Weights of a small audio-text matching model: mfcc input, fusion encoder width 256.
Rows from block 5 of the audio encoder of a small audio-text matching model, named by matrix and row number. Rows with one number belong to one neuron. Each number is 128 + 32 x the weight over its row's rms, rounded and kept within 0 to 255. All counts start at 0. Numbers have three digits each.
After each neuron's rows are labels from the 100 clips, of 14848, where the neuron reaches its highest value: "responds to" is what is common among them; "loudest band" is the band of the loudest frequency at the time of the peak. Only what is clearly more common there than usual is listed. The data: synthesized solo parts of chorales (CocoChorales).
# fc1: MLP up (encoder.blocks.5.mlp.fc1.weight, 768x192), inputs 0-95
# fc2: MLP down (encoder.blocks.5.mlp.fc2.weight, 192x768, transposed), outputs 0-95

fc1.440:071162168127093129117102098120141177133148139089119191100099189203099127155150148135114180158128089115165104145116122125171101177108148135128154105173110133156146152154096060109163122133143162151134099111122125168116127142170154146144098169165134142115150088141103120136156129105132137143
fc2.440:079096126142111094119035117121075113111084133132099108114136154116157102116162116173114197152152180112161167176115184156060101115148156133183124104103158120101134161162154125140131105126147112147151128154182108111132101164057071064123136102135095138129138189104130104130186157196101129103
responds to: note D#4; note E4; note C#4; note F#4
loudest band: 250 to 500 Hz

fc1.508:089089166169101089152076178074153130168184133110150186165105122200163180125158127129099180187151089131191068169082110100107133159093121152149124092109135114143141105111138085152149131147166175106180113121144101144148151148115183102156113069134080115120159133076138071111164149092119136140
fc2.508:122111123133114168123072089093105125122085122166117094116119153101156126111110093151145178120072126097153107179075151195132116111146160101201078109123117092127170170111155126080130078082163121180125159149147137133089075143061065105102136141153133145131136163144144111110147154153111203140
responds to: note D#4; note E4; clarinet; note F#4
loudest band: 250 to 500 Hz

fc1.679:163148166164107162144146075071127084118092186117073115057076091134112137087134132125101104111147190108158110135129169089109116143136171070077156158057168136148198168104180181150150099080133135093104138136149138116114081195144136115104135109098176132181099087128126109117154153147132130120
fc2.679:205125113106159184165181064088128147105136120134106089133096083131127104080123117145112146047084141131153057156109179128116061129173178074119146127078190141115176142134173115174123118166132158095155111127147072095100112141173105138174136127198184180150126091163151112118139116146093162106
responds to: note B4; violin; note C#5; note A4
loudest band: 1000 to 2000 Hz

fc1.378:139142121144117161097090119153088073114125161144153156093162105128152117098132160124147132119146148119106095162069097179164136127067115117175148105165163107117128152141149142138101148079124166137122103104096133149113216120085087126117080112120147187172149082075105103136150126125090124205
fc2.378:108109120135144023123187103111149136111098097092143146114132138114139131133134103118155200171128105095133128143151135097101111178170156204149129135082170118115138122142120102097142060170148084141084083140160106094144087141138112068209165151196165148128112173128125114160129098179100186108
responds to: note A3; note A#3; bassoon; note G3
loudest band: 250 to 500 Hz

fc1.137:120130084170130098075128142111058088139165075093142143149128104097138099131142196115128150174136108128115096174176091174097139145100169095127094126126101057176170148137078119093133082105198146111176127159128175142160135143056123042168193086141145089088128150174104168133123120115120177101
fc2.137:128063117161205097128077065086106162083073132132107110173126094179156115143093100167179139160184081099103119154100140110122158136119118223153148117178138172109137116158128150139148133137154135164151068167186133126160108134109102100094148119202132094119147161143190122107178117160076104137
responds to: note D#4; clarinet; bassoon
loudest band: 250 to 500 Hz

fc1.281:127137120166136113187127170083108122125150113127202131127063128123102108093161111162104126152111101161109132111120159069144168167128123133107122145171116147098118123123112094159115125160111173115108164100093107220106154092075149123118169109122095158084117143120162156144146119151125104146
fc2.281:120100132071116092106143138117097166086122080190112092094166157099136093143103152117085116104142184108195142154178114167088144139142190159136143179141147117102090136183133160132084061148120152139224155100122111107087094110180153096167165095096157126161127126198125151097092113103079149132
responds to: note C#4; note E4; note D#4; trombone
loudest band: 250 to 500 Hz

fc1.438:129087115176162222131082055131094133139139176102079152146099107106091107151158140098102146052093142142198109115148122099126140157124196139146105112161129089105123136110087117170179122139124161087120191120129078140126126159115125136090118123096151101136066119100141115154103158163135099111
fc2.438:102119156115188170099154066109151121158123137146160104084130126113133056124095098149140139098096118099117153193141165091149141089149117131097145125077147146093138162174119110139112094134128109138158037157170158119138027129108100062139144080106118145094068159137135096174172154110136107171
responds to: note B4; note C5; oboe; note D5
loudest band: 500 to 1000 Hz

fc1.734:139124141188161145137103104090174159139173117065118141125172107088182160125071124117077104184170076116127077143096123137142113113140089075129097155124108164204119154157130158150109145185156127134130161112143155173163105163114135125093131159118084171118172123125162143108113099162170150122
fc2.734:102070147151146061057155162127162168113097090189089090125080141075184103110105146116112175121142138126120122161142095122163112162126097139125051115080159114169122145159129128141113116125129072129171118112156155099094087113158115028125185126148157113110102163172178077157118108136058095152
responds to: note E5; note D5; note C#5; note F#5
loudest band: 1000 to 2000 Hz

fc1.631:144138187112136083062190136079159101165177152099148116059123015126143148114091077064138080149121162090135130130061135104120139142129142067104139112073142107153155137116160173144157125175179147134094128154131140147069082132113123110158095086140074117171111179149137158127130127142128132092
fc2.631:177080141141179102162096070114121135118097145114122129129105151144175113120126099164159142073115123073128096195082113144117103148104127154148147149143158113106168113164162110114106113106081127169155053134161110081124092126113068098133148135174165109132090117163199006147154134115141130134
responds to: note E5; note D5; violin; trumpet
loudest band: 1000 to 2000 Hz

fc1.276:141121103125157104133151091109151087073133131146129137097147055184119115083179085099112131120097161104143098139121123115181082134140119041059137120087129091141155141137199166146138109090158093139078101163162122145156061158157099144132081110072146158221040127187111153090183184139201160100
fc2.276:146097110117150140127122065141121123147115087121109114130097125120137077088097066099096140083138130104142086227110121156145087120108187163162107155098157107096145095167103105186167078158124171120178041108145094104103128139120093092131177099181185146164159126143183074164215109162087108181
responds to: note B4; violin; note C#5; note F#4
loudest band: 1000 to 2000 Hz

fc1.594:136114122147162128121137134107044082144204113091194119111101125128133137153094149093127108145084163144135126095172068164090126136106129133161124082179184105104105144134127092126152122151132114129128138099116102155141036122100122144122132110138131046173116197096161122143127123109178106122
fc2.594:143139097126177083122115098135121147091102163137103167071148130098141123130101103151135168085102163133108108185145126109122104151158191152168110120147191077151163110148148136143126051132113164135134084132190190106130134133110120050156125108176161143131103139171100136151171135156101148171
responds to: note A#4; horn; note C5; note G#4
loudest band: 250 to 500 Hz

fc1.620:123097142123119179087110166177099157187158153119143089187153113109150106139141141136100063082175105142154124117092111151116096116114157093111128157185155179170079135179146166090132097178121189143088145107125072170126166089158166153118114142132123123069105127100111170160122100130152114177
fc2.620:117075131145171137112154076107102109121111146127085181114105111105120103088135094139139155122066133123152086199110151132153124136159156204135103071082144125123176165142071104157102063121102122134133058127142125147099051150111064074135132132163159131133123153140137091167187113197095107093
responds to: note C#5; horn; note A4; note B4
loudest band: 500 to 1000 Hz

fc1.285:068120126087128159130130135145054171185148136137169131118046065139122138174139157095112103105154126100158110106129108103114077146063109138127092118091171082106175110067109094149151127144081114027131152160136151096146125146132145144167136135145110101143141114135135150097142157114135089158
fc2.285:135071115134211082135170090151148171071125110079066146125114126112154096153115076125093168133092137082100101221136106106130136118164141101151084140075143093147131138158163127135117062153131127143179089129193177101067117103107066063127105121121140143120108149195143076114162137148098127137
responds to: note E5; violin; note D5; note F#5
loudest band: 1000 to 2000 Hz; 2000 to 4000 Hz

fc1.205:153127191116113079188174106124157151099138165137152082138088103126157117059167142160099077186160119125135156154113140157153121084190108115082144193119179132168166145151150162110164075046155119118067103147124145108107125127183159157154127118100102149190132112097118088122132094124095124130
fc2.205:165073124129158156111142103117109156112099105170119142161114069188147103098085087067105186084139143117157104179134112156109102161126154152147141115082161105095106154179167160134133075154162155105121108092156113142137111139137141121186180150196180182098137105126103056196173164150071177150
responds to: note B4; violin; note A4; note F#4
loudest band: 250 to 500 Hz

fc1.27:151130172114154073117191086160164154098165128156165145153118096180133124157101153119142118170156091147196079127167100112086080104097094138201134060165113157148160151110104164059151144129097074088086091126101173124128161145174149082117137155129129095098109116119087140138118096119089124099
fc2.27:090120096127154103162083105135123115060093128128119154130138114118140133141103125121166177123110123064157114228124148179146131100127143149201116176122174112079130142172170118174124052087172136121152177096148112128141096136157076096118192090162108175153124166180110069167168125190085135188
responds to: note D#4; note D4; clarinet; instrument: viola
loudest band: 250 to 500 Hz

fc1.690:135128141126109107113106145163051167135124093111119120153058162151057116118123129158124182167187086193155070191156123138155100129023042117152105091121165131159129227188075143172138126128173153130116094112063132140121154136170095120094134164147131101181106125134170119110173076098129148088
fc2.690:138114113160157114138055094130114169133116129147117170131123138122133136129138106149157222086120152079116127134106092108080122139168205153161126114098167080110142124150152117158146043138170159152146105135133086103102054176105049088115111130154120113152130136073173084149189140222108111150
responds to: note D#4; note F4; clarinet; note E4
loudest band: 250 to 500 Hz

fc1.401:141193174153177058105119121128047128108144115155166123143086133138065142167101087139116168162107154064124094138082117121116162131164191114141128166115107141159174126097120096165132107128168097129119108172139103156157164130138096186134137123116111135148118103103095154150166097093138139106
fc2.401:180137136141127087121126127123107188110091089154167114093125155123132122136123113075107122132076184119127125213185049076155147135151150182172150131125103118181141105187144109092090043150166129126176093098126102125129093152139115074178108154174134160173111157172176103136137145107080118125
responds to: note C#4; clarinet; note D#4; instrument: viola
loudest band: 250 to 500 Hz

fc1.374:104122114132166176124113170186148101112129117129145108192127097091152119143092129105069082100060101128099143124127101094181099060158125099110115083150114111094096160200113131124099065148178128164122057093190170163144125164140120137163131133163114180109199144158169085120130069128149208084
fc2.374:106105184163145106113072090091159138128105155126073113070090114063190102152149112126127180083115139110124119161109095087166109094181096148137126133103200067129133183141133112147141136142119135120121029186123136071134073146113114093136143110108142106115134175166144078154223131099100150136
responds to: note C#3; note G#3; tuba
loudest band: 250 to 500 Hz

fc1.361:130098090125102119089126210132129092118153122123109138092082085135117110179072147057121109170082137130076124114051063113159113143213088157092183107127095080109111147129113078114141075161168123145111120135151117096116197179125041102157140141122152168151158128112123129189111121092127111158
fc2.361:151124141160142066083114085123128174103099116101144119103132133081199111122111097062145175144153130101129138211141119121154122131118128153192055126092149101148152137162143143127098110127140154107117078134170155115112088116149092125107142139166145151171123138149147051173210118149112107113
responds to: note F#4; trombone; note G#4
loudest band: 1000 to 2000 Hz

fc1.178:152109096143142141154179120172165165116180114128180164161080144134107161101128138138110118077146138135141100100085110158122088164132158124199133104170136157129126074104161156117131096157133110078131064103112072148158108142132137189137127131101144126153125119085121180145123162116153136073
fc2.178:106126106132149087102116119143120167127071123169132124076151148062148063124131110145140168175106175115148160194162125129139157153141151167151122127103155070158126156113166119129146071104111158124169138180172153129095104122101064085147142107110100147153062143121141110109132124148055096107
responds to: note A#3; note C4; note G#3; note C#4
loudest band: 250 to 500 Hz

fc1.121:102092103086143105193107129182086087182127133139133152114137085101104126164165142068151129126156088132103121085185093118144124103140115110156108116114094071114106135133196142123116173143097104130127072186145149134155098128181166149155108131135110120164117210128129111131119145104101144121
fc2.121:086091124110169085102105089121158144124067078122147148080097100090109084145099081153092157090111147111163092165131094064149095108122111146124115177110182118145132139159130143126169056103115173157146104130141132080169120109131116080186126130157186113094078175123154076141164112189122111142
responds to: note C#3; note G#3; instrument: tuba; note F#3
loudest band: 250 to 500 Hz

fc1.307:138116152136095116110171129081139084199181172121124123111156042141175158175092171028101111133163119127094115113151131103137129136130076096123166116141123124183151112123139151125096152115185154186169110148165148101113084119155143107141141051121131185143170128111134160121125136139130108112
fc2.307:164084113158182088098106071104117142097114092124079109155150132087175127133091093124131170099142196068118117151145098133139106150108154134112065096098149083156128157115112136153154089135121120124143057143205151116141065132120104072157145127189165159159128173170171023173149094142051112151
responds to: note A3; tuba; note G3; note A#3
loudest band: 250 to 500 Hz

fc1.154:116091090130154125112194153176151166163144139156192109115120155138095134137191112114118108099104085131092090115081156166118114111134179126189132082147181079129137110096150161190157131147123138125097085169115105134102129090141118151094118104124123090144077108133129131137127117086124105125
fc2.154:129152128140164075160088061113117138139144102089101128115105121100117061152106112168129163124117149093103130105172123133108167132100127125144099117069161096116147073164162141143112067099133138144164085110172122119139111163110130108154148140111169148170087104108143146100148150178106098136
responds to: note A#3; cello; note C4
loudest band: 250 to 500 Hz

fc1.3:172130110156160068128096093129134086124084051141146187133169166124141137066187112107113141153159134118139116198074144153147109110129126116131175173148092127129172144137176104163130122143083158094095137173141171111112154148149081081196041102078108149109181064079129132090125124166138157168
fc2.3:107132142117132077069154171145142161139121137079141145170109102093170115118099101143136169147141091129128146141146127174146137095112109221142163134113153131065155121156143140114109097060137105191140088119146090053114138130146124128197144173158170109164078158153158124146161100122077110089
responds to: note A#3; bassoon; note A3; tuba
loudest band: 250 to 500 Hz

fc1.195:073056108117068171177158172132149065123126130169173126158116139142096133155117129103109174102108150129086174115149131118106164141152098144132136134142149093173132044119157149144099097142124203119061145181151107136097133110108140207158138107133180117148147097141081185069120110101082137070
fc2.195:178132106142157098088110113163106130124113128078149150118119134099143083125123099138124184118106125094193086157113124144154168148148149160199106073100211107149183159120148060144133102147107110116109114115190160120134112138093082047124200132128121195179121125135130117148154107142104136064
responds to: note A#3; note G#3; note C4; double bass
loudest band: 250 to 500 Hz

fc1.581:106092100118105151181099156169127142125170182191147190101098145145024162091115100108131196094140029121121149117082157149218156117095123114209124072161149126089103105147112144140147134122119137123116106158191132163168123092149107154169092146129154119132156122098127135103125118147114148123
fc2.581:133131149135156077097154105065106107153121080099183160109148178137116156091145140126152129104073115145168042200111114174080130119176114127105112142071165097192149121182149146121098039149125106154113147134109141104107140167138109112105133126142110120161073126104147119122184071170146112135
responds to: note F#4; note G4; clarinet; note G3
loudest band: 250 to 500 Hz

fc1.537:186141133165101127162144131135104112108136104186185150101152120101088105106125129181102092137166148175122160099167132081128132189097085126140127167098104116169136129146094096144079162196159110127183148029111145114074078169056084149089137142106139131114152117164137093150160129125179121160
fc2.537:082142119135135112090088104162180146116182117107104150134109142058145119113076106095152199134155155067137136201117108163128105169126125175129114150126136144097075139160140120130106059127098191092130085151134079090114142095205151105161097112151163143141158141179181145135146129097067124118
responds to: note C#4; trombone; bassoon
loudest band: 250 to 500 Hz

fc1.227:144116125176166184048132096120141075149130113114087122161142124148144110130068119073132108125097095097128074098053174168144067118132085137138105125144087141157069169121144130105120132150167102177128126089095144159122160085093161184120149146161074094110153100138139117204179127145121088140
fc2.227:114085158111153131118132101103134084130096149145134130122105091080166122104158152126133144109130131130150083186133089137163106151130093136110096116049173111162161162206098166145162067172146092136156090158129137108091115134143081054092176154159190118113165199131163060134149093126086124089
responds to: note C#5; horn; note B4; note C5
loudest band: 500 to 1000 Hz

fc1.143:143136132149143130147130075129190161118139165119087158114137146155131135099133111089070138108088159080127139145114113139113103100135214098169160105109103118104120149139155105145125022133103182171137136130170061125117147164178099115116143094096128162136152084139108120143145097065152150087
fc2.143:140116131117154119140101102087072156132141106171113086104149143158135043138159073146119133133108123138099121168129169150145125105164166153158129131110156089095162156134128106116125076056124145139150123144158119098166075163099103072120124112133128111139108167133146107163165145177108135117
responds to: note B4; horn; note C5; note A4
loudest band: 500 to 1000 Hz

fc1.244:092127134126101109085128077120137083142159148142125136126127089123144165167132118124159082159089130091067120122148161126177118110167100155187169122146199111081088126148144143069136094089114139166142165117158153128170124068127121214159084103095115114180144177106149164180101172207165140131
fc2.244:117131138146167113123170143129121123096074128134154161094152136133194134115134155128096153090145116132208117178154093139173136144156115134097094137092158137083169193146109154140110070171091115195137077195101096163142119152105087052156175132173188136073106144205143077146150119156110151170
responds to: note C#5; note C5; horn; note A#4
loudest band: 500 to 1000 Hz

fc1.436:163134145114123139110135149106135122143176207122176121188180113097187128158092158087080125135129121146133107147097136126110118169140110085120115058156126114190135065157127211105087177168182119132177085116178135135112096150130086119123146071166073161127146138085125124122184117164124135125
fc2.436:121091097136139082092103069111168178092063101091077157137149102071197109142070126093117191082112145091123114153137088143164065128092132175184085129129170095149118114147157156136127067135144147131104086099184151091122051122121106099152176135181149137149202160176148072182132105116092138162
responds to: note A3; cello; note G3; note B3
loudest band: 250 to 500 Hz

fc1.353:110129098109163138063148108146056110149173137188141111155156159159084107141144096112108104181128109068130061110185130107111099121137146125156131063107161136098103165111176133177095100153168123102145115179145166119121209150091075074148139124124078111152116166127096147131123113175130139121
fc2.353:140129066185181128156080131142125154087100137104162113075063103104147071157116155157077163064089140108127125145148119084103134097114170161152109102111152120121197095134161131104149072156132150132141080125181157112132113139110109109126147100105137102140074110168166138103175082139095065165
responds to: note A#4; clarinet; note G#4; note C5
loudest band: 250 to 500 Hz

fc1.757:113102104097125091179039140089117138156151130149121157128151101135151126128098105129149128167163095044132127113078093105138159104153139156128139139081117115189123161127115114138105153090135036127033113068144138213112178158108150111147092102160119097134140125106143146136125134084074151149
fc2.757:116107132021161136114099076119117156090139102185117141104129086092086104135089128165095183155118155111167114172118067117135118110117101143134128146164133135137107112156193140068132092148141142099202101158092123072121092117160139065140170095107156107097157146186184090111112120158066159122
responds to: note C#4; note D#4; cello; note C#3
loudest band: 250 to 500 Hz

fc1.626:147186086153168125180111101069074139093125132143174130100142142176108087120195104196115131137108134110130123092145115134166154149055161175133126195160145103143098119115129074158050122131088109124054119100092056133102170143120163115077123119144094186129099130152131177132126128117114126114
fc2.626:133118178114147089130088139155113120135118139153110101093117149093144079159151085147081082159132162098166142133166090123039126163143196131152126193078133133120118111201161122113135083147127138085173209075100096114092088099097135099178138091109178157135140141136175182098142113113123109137
responds to: note C#4; note E4; note D#4; trombone
loudest band: 250 to 500 Hz

fc1.145:194068149159101138164111192165094140083118166072110116107108135192076157141165130152119147206127073122115133157094136111130097128089152155171111120113123141103139173141112089128176113115186079126090081129136128121102173152126075121101083160134134143122130125160160102052176169162138111131
fc2.145:150082187126140116109062146061132126132066135111151122098075179121169108113110172130166174151113123073099127176054111081094119115209121176161141111088179073126168094140176102141121119098134111139129099130152120092163085124128086085163127100153149098165086103157139121136156138166118137079
responds to: note F#4; note E4; clarinet; note G#4
loudest band: 250 to 500 Hz

fc1.528:140073157135117059132102106116167108184153130139137167158144099176093153106137165148080139150139131099154107176122129096121087110060130074140165096117151074221135146132119140121104172109150148118104108139146149153149111134172110097111042114150138103100191120081145099100106124078076168150
fc2.528:136101142140100135069114146082121164109135086093114159139100127071164097109110110165160177097140117118143114129092125162195120134144118165169130139099164130032133158192143098132145074169187128169149144119164164085125091166089057110167137131186160116142071164112134090170178132162108074112
responds to: note D#4; viola; note F#4; note F4
loudest band: 250 to 500 Hz

fc1.356:134065170149191145135150150099131101139117146157206149163147118136143133165123134043121140135182116117124137057108116132157104111130090140144086112094137133131184097042201167164137119147162137144141139196141091124124126147134139120103103110157133132143169215097180146096087112145136135128
fc2.356:145073116153131080150139111139110132127143132129078123100105125133196117123110121116125143090114151129169094207122068115146134118147118103097099099118137139151142109140171092088116096180120174144155121189157162137100075105105081038162084122160158108165091155182152060122149169117100123083
responds to: note E5; violin; note D5; note C#5
loudest band: 2000 to 4000 Hz

fc1.116:133056203136126118137116186156136153112135156158102146123141109179100127173168138112070146130093115111123079147066167139146057166113103149133118103119153092127102116174156122104122087098119101097090057189169157152142193168177117069096109167132095160111151102127132113156158099133123122163
fc2.116:143077140136080075058129129116112131100054093169115164135116177067188109144091112078110193116146148076126117152093082094102152109128138170156146126103168056143154153145170136125149029146157165142130119138160142131142096144103096106193124140155109150147123139133122075147219190154065168137
responds to: note F#4; clarinet; note G#4
loudest band: 250 to 500 Hz

fc1.751:185127077135149092072164129147154102079160114170182082105115080176146064105128154099137130185094165103139160112133144150115146114118152108156182076141094129207126103115176095213138123139107108063073089149095150079112141102100109067112155133086084128128089129115169162134139151155122152086
fc2.751:137162134092152117148141104132111145113150112151171134093113105088120093125142096118056117042140156118136129180122079114115129144141174162186099132075155131075124100196179142147123079155177150141173120087185086116126089186131180137168164124129157149165128126182191093093145105141106074167
responds to: note A#4; horn; note C5; note G#4
loudest band: 250 to 500 Hz

fc1.248:118081127159133108144148112166138170175153108176124186101100158151116146164109144163105163170119100146109100158165147126132089125105125104147137121149168097143159131130128152096135118093151114107082054124162138125132155090172055140055067158159147081121128107106199130163176169129074145098
fc2.248:148121121118126144112128108110134110110108114103153171117150151078150128093093140093114177108141152132143131179077070137152124147190142137164124159082168127103196101176159099141142070127148145188158124129139110131101114177113117058145174093109193101164088106140143069090182123212106150156
responds to: note F#4; clarinet; note G#4
loudest band: 250 to 500 Hz

fc1.11:075038096102107160143144140150160089137102159131158189136105173111099148128096148155109103117077207129100111126111115165116141114093173135199144099169140097103114059101112136104119134126175159085106125128104126135132076120138120168165095141097170130165089064113128253125152145136154070136
fc2.11:130133134108166112148180054179114159109074096111145176079088115113142105169141110118149166151070157124117128181113151122138097135155116096126111119116178068152144133116167053117096087099083143160132072101159216117136141121103079108115176145121137153115105157139136146138168139091138122144
responds to: note A#3; note D#3; cello; instrument: tuba
loudest band: 250 to 500 Hz

fc1.511:139110156146124157116143120173180108148137155122132110137181081107094075116115130128112124129187154078106105123154074101108137112049140129114080140156153099133107090145133155067108157144213144116101159108121108157122114123162107136113094097183086098116122089160141107076131086155163117091
fc2.511:137089103173112078070083066089109122126108128147111134142137115059204114126109107097147160123153171128136086162075137142157111134151164142173132137076175104108182174151128111136111072165113139159125079117195144122132052124126077082168154129186126147133138151142136073155205110190097096087
responds to: note E5; note F5; note D5; note G5
loudest band: 1000 to 2000 Hz

fc1.478:127160112151153097121095129113091075162150081106167138150136067146133112103138077110128117188113116116125123151091163123128152151184147133135104149118130136116153131163103150129125125185144188140152089044130127142150146131108166086124116137065111115129200140153114150215184156081149121123
fc2.478:091069068151159159136090098073162150089059100139082100147072116142194122121082108156149152179150127119119142149089117165129153127177095169117103093158177118129183163186106143163145135157154149175130118207149089158100077080069123101137191148179177099104140141158145089143166122141054146164
responds to: note D#4; note D4; bassoon; instrument: trombone
loudest band: 500 to 1000 Hz

fc1.118:183121188162156139122075150119177147127102104148125109138170129152106102115148131164142098133124117114168065178148125158133147109121120104152161117113064128136182078147126195102153107136136132095116100118090123167099107153142063126139060094144069159130166071114141168143126190109126133124
fc2.118:113095112160148069062095099079119176114097109135107115148138147080189123174106091120150156114102114111098160175153088123124121109127172145117117110151156094071141163165097087119140067137118137165133107176175153084145035126104064038152132153182117110114092194160144067127154148184120128122
responds to: note E5; note D5; flute; note F#5
loudest band: 500 to 1000 Hz

fc1.521:062094138095126125088162166113222118166123119121140067192097115170128129097133093123165142168095096128089093149075099172185107095147079155116128100109126155115104161130133182109137112155080098170150115126094180180131107061102103199104157137172163102038112137143147109163163131159082152091
fc2.521:107119144121133135164145082067086133104104109148164113124159062096155111136136108117142109136121121074126092203148145141153145114166134131101153094121173119164238176150096116129071123152114153161162092150110128156126154178139130064143154118169189164123186132179147139102155122092078106145
responds to: note C#5; note B4; horn; note G#4
loudest band: 500 to 1000 Hz

fc1.691:144129155164160185161104094145122175108146133135209178065135186133160180082145158127096109181106159174167140082111143094142131150089110120143110085129154130111073065082144145164108097147121148150108067119176121103133129168091093172087112129116120133149122138190140170106117087159141105143
fc2.691:047121055101172105145133093212119146145110116094147128083114144109083089147124123099135204075155143098105143164146095130093122146158129099149208181093187097140167159173157061181102104117112106091159102159177075106115172066133095038153110110142145111119120161134098113123156146108112150128
responds to: note A#3; note G#3; bassoon; note D#3
loudest band: 250 to 500 Hz

fc1.523:122082078165098031137159121124108138146108152209174116127121149118201099132140128144114124128132136111164132161235151162141099098089094109151150112115096110161140165118164145129136128121147151104098102127127119138155100058123067149162123141149106157155128133149118113099137165116073123118
fc2.523:170156112109130120152118105130141163089115105053185188107078069103134082101083107115087130070133130086121104162108067129170104118153179173181122117082189116151165089130112139131120062111108084147147077091146179105118126144050124127163146099162169142144104141178195133116162085145146111179
responds to: note A#4; horn; note C5; note G#4
loudest band: 250 to 500 Hz

fc1.405:189113081127156115142138130120129120080191139186179160126073155104133174137141109139101141106130106107092140114150138100144161160165131137199145080151142162123141090129181130159163157128127148058169079150170160151159157097127115136153094149125142086176102085101099194103117186137114173096
fc2.405:169125067107136069130093117114128111066114073110163139094099121112133122108080102142147174035123148144145139175129101177097114168153141179156136114119177125170167095131125095104103064127143163164155123160176120115101128119081124156164176089147113146180110114140193126167153076178126079132
responds to: note A#4; horn; note F4; note A4
loudest band: 250 to 500 Hz

fc1.367:102109142125122197136107082151095089098086151128102101104147116147120125124129165124105161146152122132130114102092076091075088105114078188106156066164129071156163094100137099143107082092097155128153088209132186138144138155105154121166138133112159147123077172157126038121125122093115181097
fc2.367:058132103148128098098130117139121162113103110124195133127045146172137123113058113132118175155108134131127114194157094099172115109145102132139124170083132118128146148211152148120153127143118165142108079110183115140150094107146140052157074105145122166070123131141147053166168127117149071149
responds to: note C#3; note G#3; cello; note F#3
loudest band: 250 to 500 Hz

fc1.637:092142099132171119123150161152092110145156135158133140109091156143155065190114148159194168125126099080127114151121131131106096111164153123119170114099137097174102144137151152159116113159133101090138131145199101126143162177138106168119185155123140077100134109150129149093191106172161170138
fc2.637:129127081138149108158134080113125149113106154114140105106167108060166130166119109096088143135168162100137120186200093082168165133104160148162099118085217101135163115156162141133124062137144133097125100145156140118079108170138123078150117120146118147154093153164189149156171162132066102161
responds to: note A#4; clarinet; note G#4
loudest band: 250 to 500 Hz